config.toml
model = "audio embedding model"
dataset = "acted Russian speech (Dusha)"
train_examples = 26041
time_shift_ms = 100
n_mels = 64
hop_length = 160
input = "log_mel"
spec_augment = true
win_length = 512
targets = ["emotion"]
num_classes = 4
embedding_dim = 64
arch = "tdnn"
norm = "batchnorm"
hidden_act = "gelu"
depths = [12]
kernel_size = 3
stem = "single"
widths = [192]
am_softmax_margin = 0.2
am_softmax_scale = 16
init = "orthogonal"
optimizer = "muon"
muon_scale = "match_rms_adamw"
learning_rate = 0.0044
momentum = 0.95
nesterov = true
orthogonalizer = "newton_schulz_5"
adamw_lr_other_params = 0.00077
gradient_noise = 0.3
max_steps = 40000
batch_size = 64
epochs = 98.3
lr_schedule = "step"
warmup_steps = 2000
weight_decay = 0.05
adamw_weight_decay_other_params = 0
Rows from block 8 of a small audio embedding model, named by matrix and row number. Each number is 50 + 10 x the weight over its row's rms, rounded and kept within 0 to 99. All counts start at 0.
Before each channel's rows are labels from the 100 clips, of 14976, where the channel reaches its highest value: "responds to" is what is common among them. Only what is clearly more common there than usual is listed. The data: acted Russian speech (Dusha).
# conv: width-3 conv, dilation 2 (model.blocks.8.conv.weight, 192x192x3, each kernel summed), inputs 0-63

responds to: emotion: sad
conv.23:44 51 48 55 41 55 58 46 48 39 44 55 48 29 45 44 48 56 65 45 37 60 33 46 55 43 46 49 53 51 53 55 54 56 69 41 25 52 44 44 73 58 35 34 37 40 47 41 35 72 66 38 62 46 59 37 60 47 43 34 53 51 59 67

responds to: emotion: angry
conv.120:64 47 32 53 48 38 40 51 45 40 35 42 30 63 37 43 62 32 59 58 40 51 47 43 47 52 62 23 64 40 52 50 65 38 60 43 50 72 52 49 43 42 49 62 37 42 56 46 54 64 39 34 57 66 62 58 58 41 53 46 56 44 42 55

responds to: emotion: angry; emotion: positive
conv.116:32 51 54 29 33 54 45 53 59 36 54 43 61 59 61 56 42 37 51 34 42 49 48 41 53 60 48 56 42 37 62 42 58 48 58 47 53 57 41 28 62 40 40 43 38 63 36 57 40 32 53 61 56 47 25 41 44 47 53 38 40 53 47 44

responds to: emotion: angry
conv.28:55 52 59 52 41 51 62 47 38 51 47 29 48 51 36 52 39 57 78 45 66 57 32 43 76 51 23 37 43 49 57 49 52 72 58 47 52 54 43 44 36 45 62 59 58 41 50 54 30 49 50 53 78 58 49 44 49 53 58 32 34 47 53 49

responds to: emotion: sad
conv.121:82 46 59 49 53 34 47 56 51 43 36 53 58 36 41 55 64 43 41 56 37 62 60 44 56 22 38 48 57 54 48 44 57 38 54 44 48 59 45 54 68 57 46 44 71 54 38 57 41 44 48 45 39 51 48 53 56 52 42 65 51 57 48 51

responds to: emotion: positive
conv.99:27 48 43 41 55 47 42 50 39 39 62 48 60 49 57 66 51 50 47 54 31 57 56 61 48 39 39 52 43 34 50 46 43 37 50 60 57 37 32 35 49 33 60 53 62 36 45 43 48 52 52 58 50 71 43 47 61 39 37 39 54 40 44 59

responds to: emotion: angry
conv.142:64 43 48 36 44 60 57 38 41 37 32 61 48 67 43 58 60 50 39 54 54 55 59 49 53 47 45 37 41 47 63 52 43 48 50 34 43 47 38 53 52 52 31 49 57 53 53 24 58 44 49 51 42 53 26 54 32 33 62 58 56 49 51 59

responds to: emotion: angry
conv.94:57 41 45 45 51 49 57 56 61 62 41 45 50 70 42 54 60 41 60 51 58 61 39 42 61 53 77 55 48 58 56 63 45 46 42 48 42 56 52 58 66 46 61 51 41 66 47 38 20 61 54 40 62 71 51 49 51 44 51 66 53 53 64 46

responds to: emotion: angry
conv.98:45 55 42 69 53 47 45 36 40 55 50 36 43 64 72 42 45 65 46 36 56 44 47 37 54 50 54 40 46 36 60 60 47 49 36 48 39 55 58 47 66 38 41 31 61 53 47 58 45 41 64 45 35 58 46 37 46 46 59 49 54 53 36 67

responds to: emotion: sad
conv.154:51 44 50 58 52 35 50 61 59 44 61 75 57 52 49 68 48 56 39 55 29 41 42 40 48 54 32 47 45 55 47 41 49 54 67 76 45 66 56 50 51 53 41 58 53 41 41 35 40 39 45 53 59 63 48 47 49 46 58 55 52 59 54 36

responds to: emotion: positive
conv.17:58 39 49 37 72 41 43 43 72 49 46 52 62 51 35 34 40 60 53 53 58 61 49 46 41 41 61 50 57 50 46 52 66 48 48 57 61 55 35 47 62 57 57 49 54 51 55 45 51 50 54 31 62 48 55 33 39 55 64 80 73 35 42 69

responds to: emotion: angry
conv.143:47 52 59 34 54 55 31 31 66 62 71 39 36 32 56 46 57 54 39 63 55 34 47 31 42 52 48 55 71 59 43 37 53 50 39 49 43 60 60 49 51 54 64 45 64 48 58 48 48 66 31 37 69 51 58 41 35 59 54 38 64 65 40 43

responds to: emotion: sad
conv.54:54 50 33 39 46 42 39 50 62 57 49 38 41 35 53 34 55 44 55 46 56 58 39 27 51 52 61 56 70 45 53 48 43 50 42 62 51 51 54 36 46 41 48 46 40 32 50 34 78 55 59 50 59 53 64 53 51 29 43 57 52 49 50 50

responds to: emotion: angry
conv.100:43 39 67 42 55 54 53 53 65 59 54 50 61 29 78 37 47 65 66 57 52 26 44 53 52 66 60 40 52 33 60 44 40 44 54 43 38 53 61 54 56 61 40 58 51 46 46 54 43 63 33 43 55 48 40 51 44 48 37 60 51 51 49 60

responds to: emotion: angry
conv.132:42 41 37 44 52 45 44 54 46 56 53 60 71 54 61 52 38 59 41 53 65 71 65 31 42 55 39 44 47 42 37 41 54 30 67 42 53 45 57 61 49 55 36 70 55 59 35 46 63 58 52 50 59 60 67 62 51 42 60 48 39 39 51 62

responds to: emotion: angry
conv.10:48 46 50 47 46 51 38 59 53 34 48 34 44 48 77 34 50 65 49 44 52 45 40 49 48 43 63 48 47 49 57 44 38 50 69 66 46 42 46 45 68 39 50 55 36 53 39 39 57 49 30 66 55 67 53 25 54 38 68 49 46 47 53 46

responds to: emotion: positive
conv.58:78 48 53 64 51 52 29 63 62 38 54 37 46 52 53 53 26 49 66 66 50 56 62 33 31 34 47 64 67 56 41 60 52 41 49 59 43 40 66 43 59 28 51 59 63 42 65 65 57 54 69 48 58 53 46 43 44 31 50 51 62 58 54 47

responds to: emotion: angry
conv.91:44 64 46 41 32 56 49 36 42 52 45 58 42 63 60 58 56 52 54 71 43 46 41 54 28 46 37 53 58 38 48 59 65 55 53 34 43 53 68 48 36 49 49 51 59 48 41 49 52 69 23 51 59 74 39 41 40 50 60 42 65 72 61 56

responds to: emotion: sad
conv.72:43 39 40 40 52 42 58 52 40 66 69 64 53 51 47 51 37 67 50 39 56 55 45 47 45 50 46 35 73 46 66 48 48 44 48 49 46 49 77 50 56 68 47 48 38 43 80 34 68 58 47 38 58 51 52 43 30 56 34 53 64 39 41 60

responds to: emotion: angry
conv.146:48 43 34 63 52 49 44 42 39 34 48 44 44 49 35 51 62 48 45 52 27 46 45 53 52 50 43 41 64 38 49 56 56 63 28 59 60 50 57 53 52 48 50 67 69 48 55 52 47 54 63 57 49 52 53 43 49 55 33 48 54 27 52 71

responds to: emotion: angry
conv.157:61 58 51 45 58 36 39 54 57 51 48 70 57 59 52 41 60 47 52 53 49 47 48 73 53 63 61 50 65 64 52 46 50 39 55 56 45 50 59 57 55 39 69 34 41 62 50 46 32 62 32 31 47 74 35 46 56 60 50 63 61 50 39 69

responds to: emotion: angry
conv.188:47 62 40 54 31 32 62 43 46 47 45 45 50 50 49 32 55 31 47 44 53 49 43 51 45 35 46 47 68 31 40 42 42 65 52 52 53 43 49 63 45 61 35 47 43 47 40 57 54 30 34 64 48 63 34 60 59 51 60 40 66 39 51 47

responds to: emotion: angry
conv.37:49 48 57 59 39 57 71 32 67 70 51 47 60 41 55 47 46 51 46 47 38 33 52 35 49 60 37 45 38 30 39 49 63 46 42 49 58 51 48 49 51 65 57 38 50 64 52 42 63 41 43 62 53 34 43 62 56 50 40 27 37 48 61 55

responds to: emotion: angry
conv.153:36 44 47 37 41 45 60 59 48 41 39 64 62 62 49 40 61 34 48 38 53 58 53 48 42 36 49 53 76 48 65 48 40 45 46 36 62 54 51 57 45 41 34 47 55 58 53 41 45 34 52 45 54 40 49 43 40 47 59 42 47 73 40 64

responds to: emotion: angry
conv.138:53 44 41 48 47 53 38 52 48 67 60 59 46 46 68 63 43 50 61 56 30 42 41 52 62 46 46 35 55 44 54 64 69 51 54 47 46 54 43 41 51 50 61 49 31 61 46 40 25 47 52 41 39 48 58 64 37 73 69 38 36 59 35 58

responds to: emotion: angry
conv.4:54 44 51 52 46 57 42 39 65 49 45 42 48 41 42 55 65 47 60 62 37 36 47 50 50 55 26 58 46 56 56 45 39 41 48 40 68 54 54 58 40 32 44 61 46 51 44 51 73 49 44 43 41 28 52 55 47 36 45 32 39 62 49 63

responds to: emotion: angry
conv.165:53 47 56 44 36 42 34 51 41 40 56 42 56 42 69 52 50 45 47 49 42 64 51 64 58 46 65 54 46 47 36 46 40 54 32 63 52 60 53 46 53 51 41 68 43 64 37 69 47 42 51 51 43 69 43 39 42 45 60 40 43 62 66 46

responds to: emotion: positive
conv.183:53 66 56 39 63 40 51 41 43 51 54 44 48 47 53 56 27 48 45 49 39 47 57 51 53 47 51 49 49 28 53 33 58 45 69 56 50 64 40 42 43 42 36 36 55 40 62 48 41 59 53 65 50 35 41 41 41 54 48 52 51 49 64 58

responds to: emotion: angry
conv.170:51 52 51 67 41 54 73 28 61 57 43 47 46 43 54 41 36 61 54 61 54 53 49 46 57 39 60 53 48 59 31 53 35 42 45 38 45 32 57 61 59 52 40 31 60 37 47 45 44 48 45 41 49 28 49 46 35 40 26 36 46 40 45 52

responds to: emotion: angry
conv.106:46 37 66 52 60 38 50 54 42 57 50 59 55 55 59 36 48 60 31 49 38 71 57 50 67 62 54 51 46 49 71 53 40 53 49 39 54 49 41 40 64 47 58 32 50 50 56 38 41 50 56 50 44 48 77 66 45 52 65 51 63 51 54 41

responds to: emotion: angry
conv.125:81 49 48 58 55 34 36 53 40 47 61 45 52 53 54 66 61 48 68 50 51 59 25 45 47 62 39 46 37 33 52 41 47 39 47 35 42 45 57 57 55 54 74 38 37 55 55 60 45 65 44 59 41 54 46 38 37 53 50 55 54 60 47 31

responds to: emotion: angry
conv.34:59 54 39 44 45 45 62 54 33 62 46 33 49 62 59 56 48 54 48 54 16 59 49 55 48 67 54 56 56 51 43 48 31 56 47 34 50 40 51 68 27 57 53 49 62 44 44 71 40 64 40 55 70 59 53 60 58 50 49 46 33 33 57 59

responds to: emotion: angry
conv.176:53 48 55 36 50 51 51 45 50 42 35 28 62 44 63 48 54 39 72 58 54 57 56 45 33 54 54 58 54 41 46 56 51 46 46 78 61 68 49 35 54 43 41 60 44 29 44 49 37 34 47 53 56 57 42 46 53 38 54 56 62 76 44 59

responds to: emotion: angry
conv.24:45 32 41 50 59 44 42 43 38 28 49 47 48 54 35 52 37 45 44 46 46 46 61 48 53 51 49 49 41 66 41 40 55 60 41 48 43 38 48 52 62 59 65 58 54 33 52 68 46 58 30 44 35 51 43 41 47 59 50 35 39 49 45 45

responds to: emotion: angry
conv.174:52 41 45 55 50 47 44 65 42 51 46 54 64 63 60 59 60 32 65 47 40 65 54 49 43 48 57 47 32 51 47 37 54 57 51 52 52 57 56 70 50 62 54 48 54 36 51 50 66 39 52 67 39 52 53 78 52 48 63 48 45 45 30 60

responds to: emotion: angry
conv.95:36 57 53 57 58 44 53 57 53 63 60 46 48 44 49 50 78 57 52 70 47 45 40 46 40 57 51 55 39 46 44 46 39 67 39 54 54 55 53 44 60 57 59 42 51 67 47 44 38 40 68 47 45 46 48 49 40 59 51 53 47 62 59 63

responds to: emotion: angry
conv.20:47 70 41 55 48 35 50 49 28 53 58 67 44 45 48 59 75 50 52 61 44 51 51 37 54 60 38 34 43 54 57 48 46 41 38 31 42 67 46 59 38 71 60 45 58 70 45 43 43 53 40 60 54 48 63 44 45 55 55 49 55 70 40 34

responds to: emotion: angry
conv.18:57 52 76 46 55 62 55 57 34 39 38 43 46 41 68 34 48 50 56 53 48 52 48 62 51 43 56 38 69 59 63 43 47 60 48 37 36 45 73 55 44 29 37 49 62 43 44 48 35 52 46 66 49 52 40 66 57 52 49 58 68 51 36 62

responds to: emotion: angry
conv.71:41 42 51 49 44 46 48 42 61 49 53 38 52 42 46 56 56 59 47 42 63 63 41 44 56 46 42 42 54 39 52 43 59 67 37 52 40 69 56 44 39 46 51 58 46 49 41 47 41 56 35 50 51 59 40 67 45 74 55 29 62 26 58 50

responds to: emotion: positive
conv.36:53 33 35 43 60 39 64 51 53 53 46 39 41 54 44 70 65 54 52 73 51 54 31 43 55 49 57 43 60 59 53 46 47 46 48 51 64 51 41 39 57 53 43 45 59 52 35 41 37 39 31 33 57 28 41 59 67 33 47 46 46 29 49 41

responds to: emotion: angry
conv.184:46 45 51 52 55 42 48 45 29 56 57 62 54 48 52 47 61 53 42 38 64 56 48 46 55 56 50 46 38 67 54 49 58 45 39 54 50 42 33 41 40 57 58 51 39 49 41 49 32 50 55 39 53 59 63 63 45 26 47 44 60 38 47 49

responds to: emotion: sad
conv.79:54 51 42 44 48 44 55 41 56 47 53 48 49 24 51 51 45 45 40 54 54 47 52 45 50 45 56 45 70 57 30 69 53 47 54 46 29 46 60 56 39 61 54 44 59 28 52 33 68 59 58 49 71 52 39 64 45 53 59 47 58 51 60 41

responds to: emotion: angry
conv.35:35 63 61 49 43 55 62 38 50 29 48 38 33 51 66 42 59 53 51 56 59 53 53 38 53 58 53 51 52 54 79 40 38 56 55 37 53 64 55 31 43 45 56 38 48 59 49 50 38 58 64 62 48 39 34 48 44 41 49 62 58 39 34 35

responds to: emotion: neutral
conv.175:37 41 48 51 43 44 66 48 47 40 16 40 65 36 50 53 54 53 54 34 31 52 38 61 47 74 46 54 66 45 56 49 53 57 52 50 60 59 46 61 56 57 58 49 60 43 35 37 63 56 55 51 52 63 56 58 46 38 63 49 52 45 54 52

responds to: emotion: angry
conv.186:49 42 55 47 50 66 59 48 54 43 51 33 42 66 48 62 34 46 53 45 52 44 32 27 51 59 51 40 74 72 55 58 39 64 59 58 48 52 68 49 61 54 43 41 51 67 58 51 38 53 42 70 43 65 51 55 56 56 51 48 40 43 62 46

responds to: emotion: positive
conv.63:42 46 28 56 51 52 67 63 54 51 76 40 56 50 41 37 61 61 27 58 44 37 69 53 47 33 43 50 50 68 62 50 46 64 57 54 49 36 67 47 65 67 68 53 61 36 52 45 42 55 47 35 70 52 61 69 51 50 42 44 60 55 47 38

responds to: emotion: angry
conv.52:59 42 52 55 35 45 70 45 71 58 50 65 55 48 40 35 36 41 65 39 55 44 48 36 52 29 69 60 61 41 54 46 45 55 47 57 50 55 53 51 25 52 42 50 45 52 48 55 47 39 43 53 54 67 71 56 58 55 44 57 50 54 51 47

responds to: emotion: positive
conv.110:39 46 49 38 47 40 37 46 48 52 49 40 33 49 45 53 58 45 38 71 46 58 55 38 62 38 45 32 40 68 58 56 53 49 57 41 38 50 41 36 44 41 57 56 56 47 53 34 46 62 41 44 41 44 40 41 32 44 54 58 55 52 48 45

responds to: emotion: neutral
conv.26:74 38 50 56 44 50 61 56 28 51 50 79 42 37 66 32 41 53 59 55 61 55 57 40 44 46 40 47 43 44 59 44 63 44 47 42 50 67 70 52 48 72 26 60 53 45 47 55 49 49 42 52 46 50 48 48 44 62 65 60 46 43 55 57

responds to: emotion: angry
conv.1:38 39 58 49 62 63 41 60 57 43 35 39 41 46 37 30 32 51 64 44 50 37 60 53 53 45 64 39 53 41 47 51 47 45 26 58 45 48 62 49 50 55 54 53 54 38 53 57 38 63 60 51 62 49 33 49 36 55 38 50 67 44 72 40

responds to: emotion: angry
conv.181:58 47 36 42 66 48 58 52 54 49 36 63 41 62 46 47 51 45 44 62 49 51 44 30 52 42 46 63 32 48 47 41 37 57 50 29 51 44 43 58 74 57 53 73 49 45 45 44 43 59 41 48 38 66 65 67 51 41 47 54 61 68 50 58

responds to: emotion: angry
conv.90:48 61 37 47 57 52 40 53 40 54 65 49 54 58 52 67 63 53 48 50 47 46 54 47 48 31 64 46 45 47 51 47 60 55 46 56 50 40 59 39 36 66 57 51 37 36 62 47 44 68 32 46 38 76 60 57 49 66 61 50 53 41 48 50

responds to: emotion: angry
conv.32:57 46 52 47 51 53 41 41 41 51 35 61 57 55 61 67 48 42 62 55 51 35 29 32 40 71 47 50 42 40 46 50 47 54 44 34 50 67 54 56 55 49 57 36 66 69 50 53 57 62 55 72 41 78 54 43 51 65 63 51 50 54 55 60