From a checkpoint of a small audio embedding model: trained on acted Russian speech (Dusha).
Rows from block 4, named by matrix and row number. Each number is 500 + 40 x the weight over its row's rms, rounded and kept within 0 to 999. All counts start at 0. Numbers have three digits each. After the name is the row's rms in percent of the matrix's.
# conv: width-3 conv, dilation 3 (model.blocks.4.conv.weight, 192x192x3), inputs 0-23, a 3 kernel for each
conv.42 101:508497464480474558456549492465524487491459478489510523448534486481422495479507512498551408528476499447543503569465466558453462420533481540439513516510571499470564526545491466447516557531487431566496535497539463521509
conv.43 105:470483512482473516485558459527453507426548513471565445505530479567484398474431482487558408425580440482478511480532524548469519438502529532505581519455561451498493498502531546554438536488476478512441534435478486566488
conv.44 101:503518525554474567490510532528473478495542463474485415554477508478519503554507417549518556539509483543487445587472460509556485539565442576499435528472506446503520528509511571428468501479486465496484475536422524491450
conv.45 100:505502545472509492532488561488469484482497559511507529491502354481502532517446444442551582496560462515505557476464537550569466487493550491510538395475513472523540486558544437469460501524520533453542476527493461478462
conv.46 100:562494450492539503458479577492496488467503515523458497474545504545444570552485491509470484533502459564522500454559486433556487571443537453496492459459539521499507555452583496489506474576513529499429442507508538471482
conv.47 103:525553493498539527497469507456426495575493437462564549516539498560466477445524581554521536510526412537574475580431498473563440508482564501543522458522536432505528485504457539508526526462492560462427507472490502446458
conv.48 100:488487526519483474478461505478515521438535523477527528458518496542509558451491497454528470474528476534432465513517479554570531452523521440480477489470437566473534543463560526539555481629462493514513469531428475404553
conv.49 096:492446453524461529440451522510478539471484434453447459530486552568541533535422510501473564535488488557438511475465477584495511471472537527463517477521481418507481480446516487469508517501536517541442466512462524465476
conv.50 100:501501529522453495531527565468477493564465576453403567503465488613470403470520424526519487514376468568451486414448533520485518577513378536499468435540546490523484445537472531506492504427493447490468513456585505439506
conv.51 100:480484569515469469518532490545485421535458471514466527570440437532468460491508542508624489538528489416504581575532461490505551551502404473486490596482445478446471495471536477431471442489497516503522476504504505451564
conv.52 103:537459549427548483467528525498448546503440540507514558455468478543561435478543505513505433525443525497485499483497440509504496490495487454448508491448429474502515484492556503539559554514560504497515424516475469492555
conv.53 101:504458505490431545531521529548466501515517415517510490431532495411475556532492432498503532485422515424461551478561547501508500521481429456568521539504519536459434433506577462527478574493485442489524515495473544537433
conv.54 096:615461555506523500409495435469549505519550508546517496510497458509518470502595507456532491514569530542504500505485471526501488543469511463467529513510408483545472492502539444485487409505454555391543468446489459556440
conv.55 100:449571410534493537492529481496422513555513441484436497466527541471466521471444559505522508521424567411485495507487488520441450524415508525465505572437510428448536483525506481459526508464498551514423423524556463549464
conv.56 101:511425546439543474460538528549560436475530480465533551501479494482483472450451478553498465504450536505514470475495521509546489486424565485451470549486448537521473522509547521539601522555543472528566639539574486523529
conv.57 102:516529469482483516498463562462577383514503433506502511483494423441449497486423516492502508529566489470494473593466441539479480466518518531484540443545539515484493494475458445498472580527588587509489459507458582422502
conv.58 097:549505464487473550481529501421470478515544523503525549508480520509439492467510442468487544546477511505515503547515469459583488560477473474485498514506454532522535523478505433500497474457478487548544470404641551519541
conv.59 099:493453522478487444498488473429442512491508543524514483500521454450548487484501478490402574417574507553450461479490517468473483459516440501530504504537490504492544509474505500476479520515458459528476553421485521502565
conv.60 094:476446548587588444561475469497475501513459516475447572428494578409521556540490556489552517449513454486452553539539506473521553535510559579500511487516505529500464542522608464513519439537397497524518462465498572462446
conv.61 102:484475476491493452534431528492526449558496562494508515465482540497496525443431458468509538489404556543499484430435495508429516451508449462523510475556526479451520438505425465525539462521504519488537546488406506509460
conv.62 098:424464488404559528492547438512437565604531508500489497528515409490515495530480485522477501501484523533470456496458496449535476535493498477502449497450482565550524532544523516538521494495505498519552478471524467552573
conv.63 102:486468560478484427492453530493505467501433589526511497513468425485455466533500524541559460495498533496553477458482532457449461542474453496501482603532441583531461532543449502451458518509473546531499517484439524455483
conv.64 101:454508450530462457594502477529513480489479540432563458459477445496501503423500471590515548523602493449447472463565455516462544484521500510550468501402523541545539541540498488534507532486461522492540537490501489499516
conv.65 097:533524503505469479543463509511487507520513485525472458488441477529503448525441514542457453478516532472514477558501510546445510509519539537574530529453531535536557479500493470511477479393473491511563528498474453487517
conv.66 098:467512531467422513475491401543425554483500487478502493512466466518535474460474497523519525449491446585566434540480455542528445446507440518539488520544503476532471482483546505525517506546542562408494475523491644556502
conv.67 098:515485474510495543501475468477498447533503522536473498494526505447507572473512481518512524539477398465488508448568528484475498409526527563471478383482427488575494542491535509548469446482499564462484460546507582455512
conv.68 105:401502575493537576513592452544503483438452516520525507455506475461521502484492498593469490441449470541384497529501547513526506460493512475440442495490557501493508499479522508529548425493525554493524430546475433535494
conv.69 103:460526549463509540587469517476460526486488545519534506553515511491454421521510530528516423509466472453485424457482539587513511557474454464508425441502541516502449496445542483431533508465442514472565446567482413496520
conv.70 094:479565512538576480490511497452515451533527507486471508480512496524589462526561452486486539517552525476477480540484439523435566472456491460449514533530517467416511452518453513528504547483498524459440528546430430449532
conv.71 102:498520539466400473489489559488484451490523492509455533515541444533471447543560549550518511446476575469498481502523505502497521490433517506472497473501491556504590464493498509540544546532498516462518537482517402523521
conv.72 095:481420558433465549535455510522491440514517511481443441555520476467545569541514482451540533511428506511491459511506494456508513503506496592541469533536501499449434555391496474480462459479489420540450498482486546517546
conv.73 096:488434562430394468511531502421526418420555482552512530551471478518527492531460513428483482541510502500407546494491520492488482489525494512559521557485523522418574537489547515479511485522554485432484418480486548504467
conv.74 099:435558468557437507508506527450492560471471499498537494532482551522501565475488525565514539539534491434475421465491463472524482548469484514540401442448451472519421478583467517543499502486462480512487420470545546547455
conv.75 099:499551495497470541448478439530440533448565454508493480469527495525550527472490479467496531485483554449437522521550448442478527487473565469471452475508492520489466466502513483501482475469529516455480528502513446447548
conv.76 097:522480461475520500466515499555559421498528467448544546486449427485487471501472546478501500501503613468520487495453583486482482515456506516495533506490479487501530431524561504460515509485565521501536441561471527501506
conv.77 096:489486545477548545504490539491550470562544533503560482458509514506489479494495406486492473518528528466528481511474474486453396554574488523510478504457486485479465507507425488443505510449421599386467453458571466512461
conv.78 102:481554514516541592439468430525509481534546513505480498590476495494487437533506494458498424557491536489407455522530475535517533519542473556427465542498551538496477537454544438555457608516470482531443522526497499512455
conv.79 102:486512503590491543538464507495558454518470501475522438528486579446507567503566577485472476455503544506458475536482485484462489508526500523515479499436496470528520462529545479528460537463523472520474420456491511408545
conv.80 100:474463451526594491516539478488491494504454437499506520454443458496477449501497577470513508446520481510472501472522623508452436426459537546460496547586463515531511534457489528510452503569507461504505530552407511506446
conv.81 104:505485488539553516490517511512518509573530478501539522546460528490502523544467446508463573507422483519542513421510561507475485529465484439432482542511477517475448418475548475457492636516459490476509494483534477497498
conv.82 102:454513471511464482483479512506469545511497537522514444508477491391457520550485517491556449525489479458460506519497486496451508536398482464537550509491558498541499433507518414507493484529505463494456491527474468529499
conv.83 100:513449522521538564450527516478489496494531466439488474465496541517439507469489474590509448574470535494498501513546517499473464519483549432501519544500518459532493417464482438508520481477511517526461484523518486491462
conv.84 095:484526444458514486528421451569484478445572524415504533507470477502440442481454531554545525602498499458467480532473478585510545532426486452527414495483556543540495481563522489515494444544402454471441473533480519482444
conv.85 107:523486427529589505443511437513463559443453517511506496519510476481527464452505452466428451446544487516460446528516567465470484480474490471552408449476455484446491482481491536533464468571486474536442451521537490501458
conv.86 103:467473503494523549542493479475523490476478408572486512537488460423486491493473491499453521477532486513496475476495463534506477485485531520501568516495494469495533523560456495543578495554514500434434581480576478476496
conv.87 098:561478493480483520509473558529470498518468459507525510489513534499498528481484572533526517535488477463472544458452482454516541500438509389536496492471524504571379523483462523485469468534501433557405559521556554513529
conv.88 100:482536487462423378469488484508524413516507472518524469501501514512524474526530510524435537473534515418484502522463531480562546501552448460585524500560472543544531454500506486513529530507531434570555478440489501528550
conv.89 100:510498485502565516496433489598477554492550423472488492529440449550512448489486526535559465467579525532557492479499516552495484454540525516498451467522471481458510513484522478449546554540521511510441548473475539547521
conv.90 099:504547529440458511541521462468478439543525478477478462545498505434485579497485556479456539457524527484505499508535544449498515485448427473447477498484547480405530513465451474526526542506490567472557471443524424473502
conv.91 100:536410492491488527527491508465413473454514529472540516503480563448465477472504510472567506495485519539517462497497490504511489419498462489518430505549460475452477450502493507574421459499565456478501464514400550451452
conv.92 101:546533466490519528503500506485517583544475520496488533524554417430484493450542487479478502474495451500509507500500495528550509517484565489483523538479410434519508418536518532491558469486429486453468523452440494543548
conv.93 104:439527440479471533480583489522511502494512495475492469506471487505540440462538507482461524540480397461468454484500485582502493579482426563498477488471496439563443547473498467525452477466463449525463472461470476498432
conv.94 101:497447437437516486549515527518456550488493462561523512460490473526511568464415513474453483557448465467573406426501468535511369488504481502532384500562508480478525546428525557525503464498507505440498542516513497437492
conv.95 100:564472442444481467565463529471468516523507517484444552490493465484431450472594500511469461514524443474540480448563558481491445532525476463529468514580564454444479419511470464507521522507490564449437499457510534511414
conv.96 102:495485488502517512508517495479484570504445467465510473437489434512537370479534582566440469450482450526491466520558487512475500499539505502405494497492496458483529470451511568492521519478470511499482484530497405431491
conv.97 098:486438580440516577454546528471441469499506566489509450543541495472539461442491526485516477478532486514491450563454509510508541506507504524487486438482628519424503459439524541512431505521531494454532553520490509454515
conv.98 100:488509490460514521458508514459479478538453436463456442449496497472474410516471488536536402437469601439512494485571499617464488398537516528517513546485526458537430488465486458538506589506426443500625487459482489530523
conv.99 103:520467541497467541492483500549430479495521489477563488505506542503575448515453476491523421496507453488478457463536498512519516532502526509505517488544491485437539523482389552509514492510550367488470497433531486509493
conv.100 102:547506513440414524486490474469526481587574500427445468552520505491497495479432496488439465480528514509544543493569443460523488457512494476479521467463495503464457539519472515564500475486474502499463528442496437445431
conv.101 099:524563457539499498541502531480467403456484432500499530435536491507506498540518452520503493513529498521462558476466485430493498526533504509473523547481535536531487482421496552546571533548498439453469486497499509486504
conv.102 103:504487480488492447559497434500420427497514537534464473548461606483531488484537509488533485466525530474495532474520495536436494457500610544508560512443520513447442460485529472524437469540443570513470501541537481529488
conv.103 102:420435489534481481584484529539448505495552480455549520484529474410566513404456542419455434470467578503489523491580451479468485486457511463570517558514524493449561396517478442472467459532533498591574605541479535510525
conv.104 101:583502507427514511508538444558458501503484503542499500499501538483575548529478495438460501468546474436471487428522546538490507419507493512491446580551444453511527452486487531561562497500453517438497454505589511538494
conv.105 103:558443484536502523554441408477544462540504504496488521487437547524504457475496469548493565531471425513529480402491492492546527505534520526509499473487553447528485451572555605504515517535519496510507458462465494452543
conv.106 099:472509508469439416511479474482570457530429536514422521517518489529493410421518531544520505513503350563436479502510491532504525502548506494531544537528485516566443470486496473481523553542470438557509477471494497528424
conv.107 102:524473481546447548512473543579460554521544486511475532521482491469631544506482594493557490441435544472508512478530457473569477478534424500586482478432480444548500441469551494519564508509445535489531482504537492414484
conv.108 097:418467472411523524505508505579565462478501481499466554513492463432497478531486536447523496458516516454444485532437456487522485465492551561477497482495483554461461469493465517517457509450510540425521500489515571488505
conv.109 096:473500503472480523501477561493444495586573480491533518471474517527415509526528458396445511433518497439529508466430497544540439521401533485512470504547488577522502505541505629517528537455515606543468503498470493533520
conv.110 099:512505517535539492478466533465484463468480533524531508459475607463509474489519531473476473531440479460516510471449538520532492501497568473511469487418545493463465550497430477485503495486493604422498568458487530440471
conv.111 100:458468501449501533477488473477523541484437583518523509481535470491495481455440491435500463435510484483464431456487554476516433470587490484512531452531506557439421499619513515521502497478548490507487458575517475548475
conv.112 099:516521470459461434524456486529459563541580425471474543491454493423505390455470496494471421488461429465457560503516470544464511472472499539505514455437544517463511464489466496555449449552518513535477450534490468446422
conv.113 099:542440517493416555497532504549523461406472515537546542524493508481453477556462502505508516514520457535512515510498501516503516482507605489487520477471506482515477566538515484441512505516447465519506528549527446587476
conv.114 100:505552452480478475579490474535485447489601505470486486476464522434520584408519503453466579465458481505441528440467477560442441490463533540475487435525498445522456429524526551442513524533523509525505560442558530531511
conv.115 100:393453571482552478500523522503486473536501566523463440521483400594508476494513444471470489501515499440432557488477445505516533608535467525447467540544529452492508537492424515569468477511529521551369505474435480548524
conv.116 100:480498491516540517478452481462466491519465464529464506476574486542477486507547535412517491545501502562486456476502436481525459557537554562412550492486449561460515461593426510530492543428554516532470489462520563542504
conv.117 098:567512535469531493583478456480509536460524467479471463544616520514573446515418516505549495482470493505478459552442576461462455528470416526516514493505506514492519471461472463498471473501508478554532458506465499481546
conv.118 100:543469536452551536504492403471576466454486480512420438448470485532484514469504496522551442591578459525501520511551475450520500530434492482452488479547434533455522485456538480584517526468477496597476501471498562506475
conv.119 103:416460481587491551497475500475550529527467471494523450443490561518484490510504578453472465497528478449464447530534486460469576497468552484507489493516481551550466534472519489502467519502514484494498502515447462490481
conv.120 099:574549509556418533486517565519514437499533514467458523485466555506524553464430504498433472493447522495534478583513539484447506492490460461503491556568424494493482551497461546515492479468491506465461493512537455420581
conv.121 099:537509501497493533512565476534514490500475513466477547492516455442504488484592411502521483406535529396543481544528455503574462470537450468591452482474510484506581542500489453515467507493468492406522549528482479457496
conv.122 101:521515533505557506483512458478524447476586519508498495480508406507458529493491532534479511461441510530467490558437510481523521481497407489544440489519468513515490476461471503482528494538504609500488529481514559495483
conv.123 106:535482494525479412455495491528536474501521461417540503544512582413476480503524551437467460494459560435554531478498472458480540539499496469547435471519456540529478557488500476446494530561525498528495446536548527568585
conv.124 102:466500495480496512461530531522529493535494497495488508513484543521462469461487475542496474488539497479460483514454479580471536590493552520501476511400458509477495458520504513499483473544551563512518500442465470501497
conv.125 100:533532485461511492535482472514526480423569524489589488474442561523460491488499494512442529457534489517513494540464512465500463452466504497488467496516508493513475494470466499497468517539481524489518520536490477482598
conv.126 100:587483469447541469513484486512469440533470456536547454455503525605532516505423493503522491517478535482475480426476419470470487528507543439517497493460459489492512466516535464451479500461476507488431511466573493439571